From a checkpoint of a small image colorization model.
Model: 1.43M parameters, 32-pixel images, arch edsr, norm none, activation relu, depths [12].
Data: trained on Sentinel-2 satellite tiles (TerraMesh), 36250 training examples, 71.7 epochs.
Rows from block 8 of a small image colorization model, named by matrix and row number. Rows with one number belong to one channel. Each number is 500 + 40 x the weight over its row's rms, rounded and kept within 0 to 999. All counts start at 0. Numbers have three digits each.
After each channel's rows are labels from the 100 images, of 14976, where the channel reaches its highest value: "top examples" is what is common among them. Only what is clearly more common there than usual is listed. The data: Sentinel-2 satellite tiles (TerraMesh). In brackets: how many of the 100.
# convs0: first 3x3 conv (model.blocks.8.convs.0.weight, 80x80x3x3, each kernel summed), inputs 0-79
# convs1: second 3x3 conv (model.blocks.8.convs.1.weight, 80x80x3x3, transposed, each kernel summed), outputs 0-79

convs0.21:458542563528491483420515456500555540516504573520564531488480509510439526527506542616488494425462477551581437525535498496513485495485492536536516505535504529511514521517485524484518574519626506461553464537507483443495522461431483480482522449
convs1.21:550471460423414528584459417480459450508485424489469434512478461454495530480462480434491469556530531465433478458487504486492519429469451503460501446460540479499443483477542509503458444440420477506470518497453477484471524519564523521475469506
top examples: snow or ice (85); main land cover: snow or ice (67)

convs0.23:404488489470471503407477576455509576537519518567450510540451505558510444459511458516433500502485466478498511536485482454553519523511509479457536492453541516517509565530574480515503484546505506538473499471490522470502526525574509569448377506
convs1.23:538542502443479496523530460555463507510460454474556537483513479480449514542438474425553490468531534463522509513522529538461466521512508464508417505574476493479486444426477558485466457419455547567493492519481425523537472462460529420450581490
top examples: snow or ice (92); main land cover: snow or ice (78)

convs0.56:467471507496506481443506473498526510510544434456470461510535504472500499476513505404486488485479454470437492447496542514478524530470569496482453434519450458562532505561461403479458474429423470518540488476528523466488488430582560468558441446
convs1.56:434457533432437473471530543454454504457491458585493497454512476544460428482483479522516473451463469550435499516447509474497497484531458429465498579427531482511470542461493596527452513484477557538406455528481525527485532502460466493513537510
top examples: crops (65); main land cover: crops (48)

convs0.36:414477489539511522484532479504496487462497450490464611527545498532451479411454578495529453564511483543473483548513449450563486519472432452550490527490513528479496495474595492513445433506545456479543479493469500524527500470517543453492443427
convs1.36:529469485379561481532446573473490532482443465575508549473445550503527478555502518504463504466489443480446511495555528578445481483508502544432527519511467495555498512510506565468541518442452557512483588541482436482456513528492448518489513494
top examples: snow or ice (67); main land cover: snow or ice (49)

convs0.65:524525450557536469532435510430571518523502524470534416528477504563453471494492533493467494548455456532544568450481498495484480471493517477545486553519542538456549475530490501479502529550477511406531467536572473491545524435441513548511572413
convs1.65:485474512445472498489537485497422469464473468535526530497505509383512506475509445564560475380514501471496403529503463478496521494567485534451479455487557467522450492451508489493494460459526477570488532482465455555441481555532516484437467553
top examples: snow or ice (91); main land cover: snow or ice (71)

convs0.75:532426478550568515476487575445544509483440538522555491529441501459513522547550490484491522473439516521456523519513453530468502382424547515480473476501482485489399505498488501541500469498502560539463577431456443498484520505462508567520478462
convs1.75:457568509514462455501531570491444493583506497530407570498522517486528497461471433478506470545521498397526485464482517450546535577533430456504503468453506522512546496491570462471511583480532462541515465525475519487529450500501449466518470573
top examples: snow or ice (95); main land cover: snow or ice (74)

convs0.32:513489462445525528436470525474466473579501459613482424547477443479491511443512529497486559523474512476457471506499463556468540460471461478522515464493482451552521531546433561514530536466542518440467426584511506448536573529511484466534468493
convs1.32:526541449490561483533527464519569504414517518405550566417529550460539503556481543494500488428481520541520493512536551463532419483450478536514508486527478535448502463445584454497507476524505460559481503489489497493542540514488590472514546465
top examples: snow or ice (55); main land cover: snow or ice (48)

convs0.6:457482507396516504500508479444545492464531495511502516504496546455498473465494353513624411464566489491536486507479528438512534485530609473505488497444487491514528461519500524536548528538512471532521502540446500510526510523494499493426511531
convs1.6:533446496525552457477491479557525545561421501490431430476491459538497514549451548526464597463435529585436503461581527538493488458539472559479493497482551512501532490512431472522464490454500525497508527491532531530459500451535517453471518578
top examples: snow or ice (71); main land cover: snow or ice (53)

convs0.51:540460497577471497497438468528574406492493509495461476511455498469481517558501458543524499494540515522463470490516361531441526497527478476582481518538455441492475527494560458491472508501577482477526492448443474562466530444483499434515454530
convs1.51:516563491437482493517493452534425519528563536536476540491515543520497512479500516515486573525470536529528479456449581564509499488443470531504478452524513538505535465499510456590466446503460566439443464526511574481444600549518479575470494488
top examples: snow or ice (86); main land cover: snow or ice (68)

convs0.8:437490437471424468556516532459454451482487611490475463482469576489458567580458538519531553500507531504493485533554505453509481519510491505582458480483557526475591461498521530465469540523527472460568516497458491565488523488565456513488477500
convs1.8:473416502506445493430437508477499422458502457507506447502496471486472460470479466503454407503503462423433501460449490453502530528497445484456488451502480488495442512494447504484468475538505494464473541480396485445506477436447420499467445439
top examples: snow or ice (91); main land cover: snow or ice (77)