A small image colorization model, trained from scratch: 32-pixel images.
Rows from block 5 of a small image colorization model, named by matrix and row number. Rows with one number belong to one channel. Each number is 128 + 32 x the weight over its row's rms, rounded and kept within 0 to 255. All counts start at 0. Numbers have three digits each.
Before each channel's rows are labels from the 100 images, of 14976, where the channel reaches its highest value: "place" is the part of the image that holds the peak. Only what is clearly more common there than usual is listed. The data: Sentinel-2 satellite tiles (TerraMesh). In brackets: how many of the 100, against the usual share in percent.
# convs0: first 3x3 conv (model.blocks.5.convs.0.weight, 80x80x3x3, each kernel summed), inputs 0-79
# convs1: second 3x3 conv (model.blocks.5.convs.1.weight, 80x80x3x3, transposed, each kernel summed), outputs 0-79

place: middle right (38 vs 10.7)
convs0.65:145140168129144119136145152083154151134128199123115114128184126154083114105100211117177167076129169172075132059175098097103118140099110157048136103121128139109104131126170114161125121171136140114137124086051090158133102073124156112115122082
convs1.65:117069112068093113085102050150127096109163089157137135131115176108172181174119133138144168118133129091155057237157128136126066071136113113137151111087118157136145139142131171142099165121149169132115122119109152076110164167109125110132129099

place: top right (29 vs 11.8)
convs0.14:077105109110101133084136111101128191189123108163166138130144127130105140122118170126089121143129116141177117088116106123148145083116048080197183113134052089135141080113065121141129131185105137175164143121124091087122118189120104187115158120
convs1.14:163158162083089120129150138098198072106135084126092086105116120133109141106137142164136085088162104065080112096098157156116113169144113106107112135172164174051053149115156176131123116100128161088129142111102104197162104131110112109172093158

place: bottom left (33 vs 11.8); bottom centre (28 vs 10.7)
convs0.56:142148094118103098219175114115084099112122008121097115154140102109101138092113101128141089143109089117121130142155066091106093113147150144185107139113092181182142111089097140127107134128106086148078124091138132153127128140124103206098164131
convs1.56:082089119111124134104093096152079122154164221120130078136062131146140127175184137106159130047097126114081138087076186100164180104133107104162094104129081103081164144129155090116128140110094150110162185135123150151082124121142125100137128136

place: top right (37 vs 11.8)
convs0.18:155085108157170146149113161086121079110119121141155134154100166150140056131156118134065146137131113128082060144137123121139109198138073127124173156067136134150153128100175127159223130190089144121096139108115169154142133092138071156178136120
convs1.18:128135146115116114101186054123082128109164030142107076151146086156106092129167138073143136126158174146210135092106128140095109132122138103162092116135096115144124141110108137142113138078176117089148088145168080096124156156103085122206121159

place: bottom right (41 vs 11.8)
convs0.24:101153134161169106131193106112123116138118097116095095107074110094104105119147084135181112074108120094144090051098166168108121073156137101107130126135102093137094167137157102138058114151142068100103126123163144108116106114153100147226140063
convs1.24:108116133172118186133036173137203122127170149136114150127134125118154097110109116155083129130125119142139159129132123138110112170148151116148162144107127112122136112089094171125168095100106195111134126124064157184148112101097109115000124173

place: bottom right (28 vs 11.8)
convs0.70:141145138162127135140080134128077098128138117150125153111142128027118094202127159137142130125124171102169097148082230167123090055142104131116101095067127149095100161103147133104115098111124103102112089160128039096118133120146116114147123154
convs1.70:108131110148131145101170163084144176171126106092128108163094121147077161101152085124055133149141099162128148110151091154137172139137143129165108139110096089126128086126147128172183213178161148140164103106156086157158106147115017149160113131

place: middle right (31 vs 10.7)
convs0.63:138143136164133098127091087093108098097150050128075133134132102097089137141118137120222143146091108195095096116108133164083173147121063124078138120117129140119125133074162082115139136114155148139116143099103086052069082153072100121143135104
convs1.63:173159115125169095146151147139183139195125105137154166101138103173148129146142133090138099099113157112148153211210135158127108067152170157132127137062119146058119126161134196126071129126127087090113136107127107144192154150125126080100109143

place: bottom left (36 vs 11.8)
convs0.10:157104070112129106160118107133093085071135105138107091127175092081109106205118113098126081131099171169133136150118117172108109132126173133120078110107088048068063127119091151085126172085117164115133117074119145145120087101110126089088157166
convs1.10:141121107120182148124110124136108139150145146125107198091118193182082118089101182156111148163117151116128106076118155171126091091116066100185115150131134151142179117085128058089115066099157066113090096145099158131079107130162152147156110089

place: top right (37 vs 11.8); top centre (27 vs 10.7)
convs0.68:160111155108100152089152142165173168143156068144180136147198130172153116065128113138135105121146138108102086097160166091141144183161043085161126100126160140109107177174158101152090117152138105093117104145080090097145110170181141080134126099
convs1.68:097185088157145118154115125118133140095136105120104154126081087106128109189167201116109165087165139152091101059150174140080149105170134171098136168132087144137124045095119159109147190115088106137211148155159138114109135126102098090148123130

place: bottom left (48 vs 11.8)
convs0.67:126080083114114134099113135138128118162216091116128131107121120090081098120114162127174091132070097116112166154101112121108072087174165084163180056110076134059122138114133126146135154107158137111123122106118145098127125119131072148191087053
convs1.67:105138098085151084240181119161101112171113106110070137136148112149113125118101116093091086123112208102128158151125132121117148144091085075061095171107101159112114131109118142088160123101071143153138095124102100135114079162160125084169151123

place: bottom right (34 vs 11.8)
convs0.72:147108161041104133157149171159135082148192127121099103135170100085113109101089076108150120117145151148168120169114166076127126145137128144063136124095131094117123096172116093194073125107140153128082119130166130121161141112191176108062162084
convs1.72:108067107095085132077119102141110171096056039154140133131131153094138125143088105118150103186123089176082140111092155155122120129202190086160153149143105139113132149108154152125157138107094161148167078136088077111059110156110146133116139131

place: bottom left (39 vs 11.8)
convs0.42:136091188107084111113167110092180142097070114131151095140095136142143141096113128148068113085135183076193137096050131135100117083107184138109074104102096159111122143090112096085127112135132126167133152125175051092095140118130087161139156142
convs1.42:149179100185148110108096105140097148131154126110117134143177106055132142132129125160217155134107083156107129129154128111147119131121058171132164109153166119087087117106103136188067049102131129125116114110078169148171106159111182152076132092

place: bottom right (28 vs 11.8)
convs0.60:152072102142146077140129098131148070147104174123077183137131114086145116148115107174173163109135131130174154126139113094120138116167146153145108134077082039086114150138141129177107084107106171112117099133142134109118206104136198140051165130
convs1.60:118184152123119135130117134111091146063141109147151088115116149181114147111127176069184130203117154155126087112080136165091062131061075114106118092176158161125181120149105127150111155131190098116102149165115192130102074114101137128156110111

place: bottom left (43 vs 11.8)
convs0.6:136085108150131140137137126110158070127077154084135126106067114075093133117144065118109143111127155154171089127089095108118140116166255128081132134144157109115142100111147106111117232166130117159133119106129104134135078150136126071131145139
convs1.6:109089055133109105094122148107135141132123118159186094097150134146139161136081127142168146109127167120120116207180165165134103090171121118141101079087098190143164138129152164145140153135130221114099138128156030121157158126123121153106113182