config = dict(
    arch='edsr',
    model='image colorization model',
    dataset='Sentinel-2 satellite tiles (TerraMesh)',
    train_examples=36250,
    image_size=32,
    crop_scale_min=0.7,
    horizontal_flip=True,
    task='colorization',
    loss='l1',
    norm='none',
    hidden_act='relu',
    drop_path=0.1,
    depths=[12],
    kernel_size=3,
    stem='deep',
    widths=[80],
    residual_scale=0.3,
    init='orthogonal',
    residual_init='zero_last',
    optimizer='normuon',
    muon_scale='spectral',
    learning_rate=0.023,
    momentum=0.95,
    nesterov=False,
    orthogonalizer='newton_schulz_5',
    adamw_lr_other_params=0.0011,
    max_grad_norm=0.5,
    ema_decay=0.995,
    max_steps=20300,
    batch_size=128,
    epochs=71.7,
    lr_schedule='wsd',
    decay_fraction=0.2,
    final_lr_fraction=0,
    warmup_steps=600,
    weight_decay=0.009,
    adamw_weight_decay_other_params=0.05,
)
Rows from block 5 of a small image colorization model, named by matrix and row number. Rows with one number belong to one channel. Each number is 500 + 25 x the weight over its row's rms, rounded and kept within 0 to 999. All counts start at 0. Numbers have three digits each.
After each channel's rows are labels from the 100 images, of 14976, where the channel reaches its highest value: "peak on" is the class under the peak. Only what is clearly more common there than usual is listed. The data: Sentinel-2 satellite tiles (TerraMesh).
# convs0: first 3x3 conv (model.blocks.5.convs.0.weight, 80x80x3x3, each kernel summed), inputs 0-79
# convs1: second 3x3 conv (model.blocks.5.convs.1.weight, 80x80x3x3, transposed, each kernel summed), outputs 0-79

convs0.64:500543490470486501440515485491503459463500569519475504491480508499511480516482513505499497486503469513496496470508515528483454481494491491414471483473486459516484481478468504514464515471473540496505468500468492438515488500497521506514503486
convs1.64:471470499540477499509490529508491513501488557502486470503510491468467524462532513469514464555493523475462505501465454459480473531491510559549481508498530529480512499513573478490501520499470473499496504496502515520496494487495480477521492496
peak on: water; snow or ice

convs0.23:483506496495529471510486464471478524511517543484498517518465514476505497528471517492478505460475508515489465489471538561526495516539489469436471511513518559494470544474524486509497532494527521484508475471499462472457488498498486490499486469
convs1.23:496470532519482502459505542499501499478493508499549475485516473543531522512496518511550529528497482497530507506530470430472520456490459539543538474473507449460493466513482497478491470482499506491495490502475520510514508525466521509492494517
peak on: snow or ice

convs0.5:515499494493487525507503505547492536486490493489543515487500481481493482503532514507483488453470496498500495464499435514508540489478494479470569434465444471473493519462491522485475492483483475499499528500533447483497483481481520511491513530
convs1.5:522530515557475479493505481501518449510527483482484521504485517496514525468453489531522446500480469486502497566462521491502483496503511500502460494495501502498532519505462443509530496514526539508511460503444482495522486498470460469508476490
peak on: built area

convs0.62:480508508521518525515440502511524482478523510548491517461553506507532458545514459507508481519481464521508466532486498502514463474490450478496515479486526482467475485480499489463490524527521518485497474481522468473485461501496500497531506558
convs1.62:506478459516517505486516485468476526496475508461528478513481499517456533463488497463515511535517547505511497436502480495468517494490512484497510480493529492508487505507489508475450477519518530493514515477542530530533532495484569524445515526
peak on: snow or ice

convs0.7:551488468472493485480486461509501486520495559484495526474477498551484513535488465492506570452499486507533493449496492473484476536493471532516489502497475441496503489485468496484474471466516494502494546507499483478527502469481479502503492483
convs1.7:440506485501491488496513505514505484494480483502473482495498469478543496455490513522490467474498547511479506521451508514486485468481505449506491465483505575486488509485504463532490525500512423493487444471478484504488474467526499493496479505
peak on: snow or ice

convs0.3:557528498475494499466507498479466579472480495512456492529496475470517509477493468487483499492525504473464510484478465463517490504477470508498449474512505519493502481500542469535464506519481529500489499466491480527526472550525488498517479531
convs1.3:449471519524455509506489510509483416525506494507544515482517505495542527482489504524495504518499466531482456480519484518496473488474515525486545514504483471515499523506460540499512485518521487491496510511517510481479488452479523487463561467
peak on: crops

convs0.22:515516504501482539484454493498513484466476449519507457525492565473486533467524509514503474468493487501504481468467523488490508496473490496472532510449485527454494500514491497569508516494495499447484503517514490488533449486509480525517531484
convs1.22:518548486490559471506500512511467491503529450448517529485511522487529464496485507524494542499500457515537517466468496518505468499463496502503516465495497486504458497474489439487547496513497490549514477489495499493464480478502524458501489528
peak on: clouds

convs0.54:475499505492476519484502475477466469515476501466486543508486474542469495516502517454490474484484486500577496489467513501504483481481457503474496486492473466516449524507534500477457483457473511495521507486481510432514487506497482519516551485
convs1.54:485492505509491503506477524508531523489453501540485430516526505473512494470502475501481488493489509505434500503506509493479480511518530477523492512544503513466573492472484488499483494538530491480432482513484483551484462489487490471484474519
peak on: snow or ice

convs0.47:448504501506516485481516460495499486477470479521466464519519521511499444487494531508518493481566431459514516499517519510495470502517490444487473465505535530490501475508477508490496533484468498516483512476506489510506488485500466489500442543
convs1.47:541487514461515495493480544473502525548480492483541507467509486510489529513513463493480490496489544562490487468470484505487481502513524526479511524463479466477515456479514533522491494525487499485514504520536553517437498524500546506499523498
peak on: snow or ice

convs0.66:483478487502530467493505474497559518530489522448530506471487521467475446478485524497547515478510465524503492514477476465510523535476518472480511490466504498469511484498525526498475512517523526501495535501503470517457525488513492524493562451
convs1.66:504529466466486512483524497484481500505517493522457502512496494530508503526478511495433509496475530498470530475525518530457488460526477502477505494483493518507481501491483471493530478481475409482486469499499506515498426509475469490527481531
peak on: snow or ice

convs0.78:464546463508519472459507518475499554538515485499558488526505492493518508452513502499522499498477481520493539537459493497501489492509498454513544505474556539466543486474462485502467463508486508499509515514532492511497510518507518476478477477
convs1.78:497464494506482525487489541500488475476461474463442508469501513497489472546476518493524495485516502455531464498550530496530501516454489505467501480511471492480450510482514488507475476505476508484500521513501477495530444517459526505476519553
peak on: snow or ice

convs0.37:494485501489466477501515489532508538451473462497453541495492530513531531482502488500483497469517463505501491533536515488462485493491432499522462488477496507455509480492525482524495499477500475506451522476523490484486477484499505482484570456
convs1.37:486497457500555553508505507484489489508476535503503502474504482496495486491511539531517515558522499520476503437472484499549499482508506512487552505482505500549468508544514477490485444484518460485518536504515501520509487464489516511493462537
peak on: snow or ice

convs0.9:506544499498512536490463483489493485500502437507479481484491518484486448488466486515501481462484512504484496458480491568485488495497480596462470506486506478494494495531534501483488496449466487485525501500531489522536503481513492478506496507
convs1.9:507475520472442478475503497530496507505477610504512492505500479497510494508527517477492527534502496515531502512478514504508481509487490487572486453515458515529483515479486484503507519522503480502432517483483470463486515496505518504498520516
peak on: clouds; snow or ice

convs0.69:514487490504489536478491481472508530486494486532486499523489536489483562437498514507464504502557547507532476458524500496533493498506510472560480554479485521510477457497509500488497453521504510507476490498497467492478472479531483538498507523
convs1.69:477473520507504467512498487507517463464501508487483498523516486454501456511490498493506475506443438449486481511460502532504522501545471523493481460481533476484491550503470493548485517463483481490537518546487530514516518528517519489478504497
peak on: built area