A small image colorization model, trained from scratch: trained on Sentinel-2 satellite tiles (TerraMesh).
Rows from block 3 of a small image colorization model, named by matrix and row number. Rows with one number belong to one channel. Each number is 128 + 32 x the weight over its row's rms, rounded and kept within 0 to 255. All counts start at 0.
After each channel's rows are labels from the 100 images, of 14976, where the channel reaches its highest value: "peak at" is the part of the image that holds the peak; "peak on" is the class under the peak. Only what is clearly more common there than usual is listed. The data: Sentinel-2 satellite tiles (TerraMesh). In brackets: how many of the 100, against the usual share in percent.
# convs0: first 3x3 conv (model.blocks.3.convs.0.weight, 80x80x3x3, each kernel summed), inputs 0-79
# convs1: second 3x3 conv (model.blocks.3.convs.1.weight, 80x80x3x3, transposed, each kernel summed), outputs 0-79

convs0.26 [103 120 140 113 154 155 106 100 141 175 116  83 159 176 141  91 150 165 130 143 152 160 101 168 124 118 132 128 109 118 115 166  98 169 190  93 120 140 178 156 144  72 126  66  78  91 165  69  89  43 135  86 109 182 132 134 131 117 100  97 130 107 156  94 122  94 151 136  60  95  88 108 130 159 158 150 137 106 167 163]
convs1.26 [ 80 101 127 122 162 187 142  89 174 112 142 149 143 136 165 137  96 144 121 130  63  72 148 149 122  41 112 129 185 125 138 129 135 109 119 110 144 128 115 115 113 162  96 120 162 137  78 195 100  91 133 163 162  84 138 152 159 118 120  92 135 133 139 177 128  99 180 128 149 134 189 133  73  85 141 206 135  73  98 131]
peak at: middle left (29 vs 10.7)
peak on: snow or ice (53 vs 13.9)

convs0.48 [115 141 105  86 140  97 119 151  76 116 109 128 116 123 141 146 197 131 147  67 131 101 119 159 129 173  84 154 100 109  89 126 106 140 123 155 120 108 113 169 164 176 166 226 214 153 116 126 143  92 125 101 116 100 183 124 111 165 101  71 128 113 128  96  87 165 143 121 195 140 118 170 151 136 125 111 164  66 130 134]
convs1.48 [203 116 174 116 113  85 183  78 143 100 174 126 184 123 134 125 113 121  96  99 145 108  85 119 171  95 137 107 150 123 122 114 148 177 132 150 129 167 134 104  93  97 124 104 167 151 117 155 103  81 161 138  65 147  46  90 128  93 128 100 189 101  97 112 104  99 178 134 124 121 126 148  93 181  95 173  70 133 124 105]
peak at: bottom left (35 vs 11.8)
peak on: snow or ice (57 vs 13.9)

convs0.34 [151 136  77 148 164 213  72 101 162 115 124  77 134 105 108 100 136  47 111 155  94 165 100 164 139 124 185  92 122 120  94 204 121 158 106 146 100  89 109 135 153 135 116  95 121 112 122 134  97 160 106  96 141 128 146 149 114 147 120 104 123 136 150 109  57  96 114 121 222  73 108  83 115 102 119  98 135 119 118 109]
convs1.34 [131  58 193  93 132 112 104 166  55 140 126  96 113 153 149 139 119 124 186 143 144 142 128 103 136 115 117  94 115 142 175 118 148  90  97 176 101 179 173 135  97 106 135 115 159 123 114  80 210  85 104 141 104 100  71 139 123 110 167 159 130 115 116 154 164 167 141 131  88 191 131  74  72 132 140 169 125 157 115  92]
peak at: middle left (37 vs 10.7); top left (28 vs 11.8)
peak on: snow or ice (74 vs 13.9)

convs0.17 [ 97 102  95 116 149 159 154 147 174 121 115 170 169 195  96  72 110 126 164 170 163 110 103  96 102 130  98 128 105 139 129 135 119 125 145 105 127 104 147 150  99 210  84 129 148 164  62 123 134 103 178 175  76 135 149 136  64 145 165 106  71 102 151  85 162 150 128 135 150 162 113 116 126 167 118  80 113 110 175 190]
convs1.17 [156 160 154 115  49 169  82  82  82 153 105 117 109 136  97 151 141 150 141 129 115  67 109 107 138  99 163 174 175 137 148 183 136  74  91 151 164 154  95 174 151 132 120 134 128 101 186 147 124 112 116 106 159  60 114 120 172 181 104  82 122 123  74  97 144 106 105 139  91  92  93 121 127 114 185 179 138 105 115  95]
peak at: bottom right (31 vs 11.8)
peak on: snow or ice (85 vs 13.9)

convs0.40 [159 133 129  98 144 108 133 140 137 101 158 144 112  82 113 151 101  88 112 117 151 136 135 192 182 134 133 118 173 108 185 181  52 124 128 149 185  82 204 121  92 125 207 129 125  82 152 144 129 137 147 108 103  70  87 102 109 136  94 161 177 149 141 118 106  80 102 148 177 117 115 136  66 126 118 128  76 114 142 103]
convs1.40 [147 133 126  65 110 129 167 108 128 101 123  91 128 162 123  91 107 143  88 106  98  51  90  72  83 129 130 116 104 125  74 127 183 139 117 119  50 114  90 137 130 110  92 165 148  90 105  79  73 133 132  98 118 123  97 167 153 119 194 181  87 107  81 122 171 137 111 136 155 113  97 144 120 131 128 122 185 195 108 108]
peak at: bottom right (29 vs 11.8)
peak on: snow or ice (77 vs 13.9)

convs0.42 [159 149 156 114 172 195 100 115  82 137 179  94  82  99 146 156 104 156 108 103 118 123 159  92 141  92 140 139 100 189  59 112  92  84  85  87 186 114 144 145 132 129 172 170 154 175  60 123 125 101 158 170  93 119  87 123 121 126 101 114 102 109 129 117 152 135 122 165 169 133  87  93 126  92 175 115 122 146  72 168]
convs1.42 [ 92 103  89 168 132  79 101 153 145  95 102 116 113  65 178 147  93  89 153 140 100 137 104 146  97 162 103 109 124  84 145  97 181 131 147 148  66 115 107 156  92  64  67 121  76  96 151 109 118 132  85 120 117 103 104 169 163 146 131 116 127 126 102  74 105 121  89 102  73 155 118 110 140  64  89 158  89 113 185  97]
peak at: bottom right (35 vs 11.8)
peak on: snow or ice (67 vs 13.9)

convs0.12 [116  86 132 168 166 121 104 120 125 131 173 161 138 120  99 148 108 111 112 133  88 138  72 140 171  94 131 168 182 151 139  82  97 160  93 126 125 121 131  91 155 105  68 172 221  82 157 121 122 144 193 145 130 117 137  74  82 139 103 111 178 142 161 109  82 133 130 148 108 157  67 179  59 107 129 163 117 122 107 123]
convs1.12 [115 139 111 118 163 112 157 149 134  95  92 104 135 151 129 156 100 150 107  77 134 153 170 157 132 114  86  89  68 157  83 160 199 113 143 103 104 164 128 104  97 151 162 123 139 134  89 130 129  88 104 138  78 106  79 155 175 145 178 161 174 170 131 136 120 153 145  68 188 151 164 132 229 120 136 117  88  96 148 153]
peak at: bottom left (28 vs 11.8)
peak on: snow or ice (67 vs 13.9)