config.yaml
train_examples: 36250
crop_scale_min: 0.7
stem: "deep"
widths: [80]
residual_init: "zero_last"
steps: 20300
decay_fraction: 0.2
Rows from block 4, named by matrix and row number. Rows with one number belong to one channel. Each number is 128 + 32 x the weight over its row's rms, rounded and kept within 0 to 255. All counts start at 0. Numbers have three digits each. After the name is the row's rms in percent of the matrix's.
# convs0: first 3x3 conv (model.blocks.4.convs.0.weight, 80x80x3x3), inputs 70-76, a 3x3 kernel for each
# convs1: second 3x3 conv (model.blocks.4.convs.1.weight, 80x80x3x3, transposed), outputs 70-76, a 3x3 kernel for each
convs0.31 092:108172206070105123082090137134102083135109102164121123137117152126092133084091115143142122135142109137111124133143161112150130133142117194156074172105105145056057141125144167160156137139155
convs0.32 098:070114130077108093090130106100105120106097108118129113156123104130110111153122117140116162118102121106109120094112155111128126138155142154137139127134158116153162119112121107123138121097131
convs0.33 101:116133106099177143110135139143138090183188152161170146096096108108123149106133114131131100091123144109143117099175145138166138154190152111122119192151165122065084130125124124121116132126095
convs0.34 101:144203154137182130137141123173137149125144123131143124126157095144178110172193107133123125153115112142144130193108126159104157114124123123114106095098106105137131110116148121116124105118126
convs0.35 108:071065094081133170132165212142139131122106124103103122092119117076108127094115113129108100115139159125160195126129107089117126104169146187161117180143108102118082137146129128146129143135144
convs0.36 099:129118109110140125120103110140123168142110114143113102106123138091119179080116133137096099143124100115126110120085136107096129151152155109120129153142143137111107123114102151191158115177163
convs0.37 093:072108096072091088090114121106128118090132117105125129128115100132149132102112103158182195150179129143133093096109156119066148102152119132136160158125153068050089154132139119108149100133165
convs0.38 102:068131119110129132100160142140113095158145104162158117102113117100127092129126100137134139098122145146124140161172125159127166089133193083063113156129166234251245128126124123123117112109119
convs0.39 101:124121122156149148118121107109152130117152112132122121183129103127117088135121106128117115119086089152118131131132144124106129112133094195154134125092060153131114116137137116150134107127137
convs0.40 104:164122097139107146105085129149123137120146148097132174058092122061082135082119218117122114116114132143100108174111105153123138127118113088091099126129132133162170129154129112108131116111157
convs0.41 100:161103128217142085216152110127102117132110097154138140143142124160105141156121117124145136106128118083141135114083144090115142082138155120168150118111152097111111112125100122135119136133146
convs0.42 095:138134103139140138168142144139137150152138184165170201136131136113109133097106136097103086103107090115136133080103140070095115118104100085063079113164120143116173157142124143118099111126110
convs0.43 100:153134121116087116073120134086114088131122103146133158130127101128148127178171135156118148128124134118087122129097121095164120167156113113129101081093119096063111140130158191110088164106102
convs0.44 105:189174173127171124105153141141102093139098102189160170129108107141096108099120116132137132111121121123138153106087100134123154138112127098105082155124100255206178116125112120130093129137113
convs0.45 095:108123088116113106108096101162156113202157128167149142105130120089112126084121143096085068132108104159119097101169144205152183183114184111082133125080094150169168098122121146159146112104112
convs0.46 100:104091100122097115160155084137093143124107142108121164103156160112112109067100099113090085090111102112162168126200136128146130116126155078151129081152150054095099132148148112135148113124118
convs0.47 096:190096117138122106159107149171194157148145176148117145099180129191151187109133106111119128141152130117153135138191203152163158139109119103112114132141127109090076089088145115175223151151164
convs0.48 099:144218142131163105157141108110092110116101091166152189114147145107148125104124116120148171133110111136101121104140153090072101108104128149140163161174097131090129122152125147143144116158130
convs0.49 104:129115117115144147159160121131134183102107167102126150127139150156133121128140120081096164110110124143124128155160146119136133129105116161141170086067101140144161139137197147108101160123111
convs0.50 096:152113120154114095165151095139178195135156166117130114132127205097151169088099162154142097134121098117151116080110144135138094127128146108102121096086095090048101120119128114106117090112126
convs0.51 088:153158126161136112158159133124099097129127110142133134102122104108110104117115135143122097116103089090075075090092092101124100095116089154135095145127107133130130125132163134133152114115132
convs1.31 095:128164204098143177096111162085115113133150172165121154150141120137103092069082099152115116171137098174179135104088142088064143104054129128126116134127053130094018088116151091095106103146143
convs1.32 086:140159174164155142094153128118120116113178169136172159106103113154166119129137116118087170142134142123139141145098116143125119131137111120144118100103123098130115153142126121110136098124188
convs1.33 084:150121172125101128102116133107128138172118132200128092140185218090143175150127140157147138114144136109124129111124127092140167123110151143121089074068039128101119066103119077087083134127130
convs1.34 092:168130111135125101091104086161135135174118183142090096126130093112110150114093145146159185158158155161126161084095083108138097124115044176175173163170170125131142121113101092094115084099101
convs1.35 125:020066118080147173140195198180197173159147099162149102132127117118123116142122140112110143088100152136160164109147148139131141171150128081111108145133090120114031113136115114114129163150185
convs1.36 108:119093092153135137063083100148124104139127104149102076111090167140074106134123176139139106133137076098120111125115112086111110132138167103137095133110128126115139116125072095094071144138108
convs1.37 078:115167126147144112171178134137155117166131105191115126169154159161133127153123131126151126112065089089070081123141178118121195130127176088180067082086069045116091104123140111127150140140135
convs1.38 120:130115116134123129096096132088125127103154100111113117143156153117149161088112142139111143119101116144151142141135093128149173102194186000036031046113103187204241113126146119130141148121140
convs1.39 109:119083130080109155128163176152139076145139130143145167140158117130111149106097148129180151136125093142144116158121102099144100088088129180162117142119110144156144092118104090102134128140136
convs1.40 092:104096130106116115141171118079102080093081062121125107098106186127125161109142168148116117160107056188152123128127155128123135120113117103120136103117140138130176150116108173145130118112101
convs1.41 101:117135089115121082135103104162173074144179100175157127116110087137114162075131124129142119122143143134159153129158096138170166156161153096104116115117127126123146147202152133133120134132130
convs1.42 104:096122105107134118145161130076077117082055094120087108160200181144183152091114131141138124182183157143139136150113103165116077130092034099112117105139135187191202153164156190166146178162153
convs1.43 105:111193153113160199111188166120101090141157086166110094075106102084144114096097062104150118133095079122117128138111138115140126136144101108166115108149111126104113097086107156108073128172175
convs1.44 116:113127212097095134067053048127129113173173153093075099139145150114141137124136158130139119145131147152149153151125125146145112122107122139120105150146114195185191126113149128131173155098117
convs1.45 083:114146155134171151101181187121120094206132155097089118071082143080111140116081116128135128146148104119120075090147111080120063138121082074113095128132112157149111114109120098106135112130151
convs1.46 116:118082082137146137129116144105143152102121131135175138101129143113137158098134165159160157141115119166136112115142156121108128131116105126154134112162141093110127122093154137110135146124111
convs1.47 084:120122093188155154191141070129121142081112130133127126064107097124111186085084097111117128096086139101111110131177163150106142134110146151156157090111113134121077141183137121175084175165106
convs1.48 099:159143161138167155131162122105079093136113119166132168115162133088133097070120122131140111108089132110122113145092141137121107088099125203179123109101098092075067082164120132100119090100159
convs1.49 116:110103091106156124138131131106139154087137147115102128115130131106108113116141117161156130140131100102104126142111112114103130120105096121154151144133118100124109101132131106095099104109116
convs1.50 101:151103044136101091117145130167164172134175154087141114059148123076155164022080118150143156165158128175143095097130146133122117105146126173197177166157149145145117116142135140114130126091100
convs1.51 066:151142146137119123143130138114081067118090087110073067125135150130145169130136148095094040108121074140159109141138130137140137147147135130145127121127108093116113134137138098105107106106113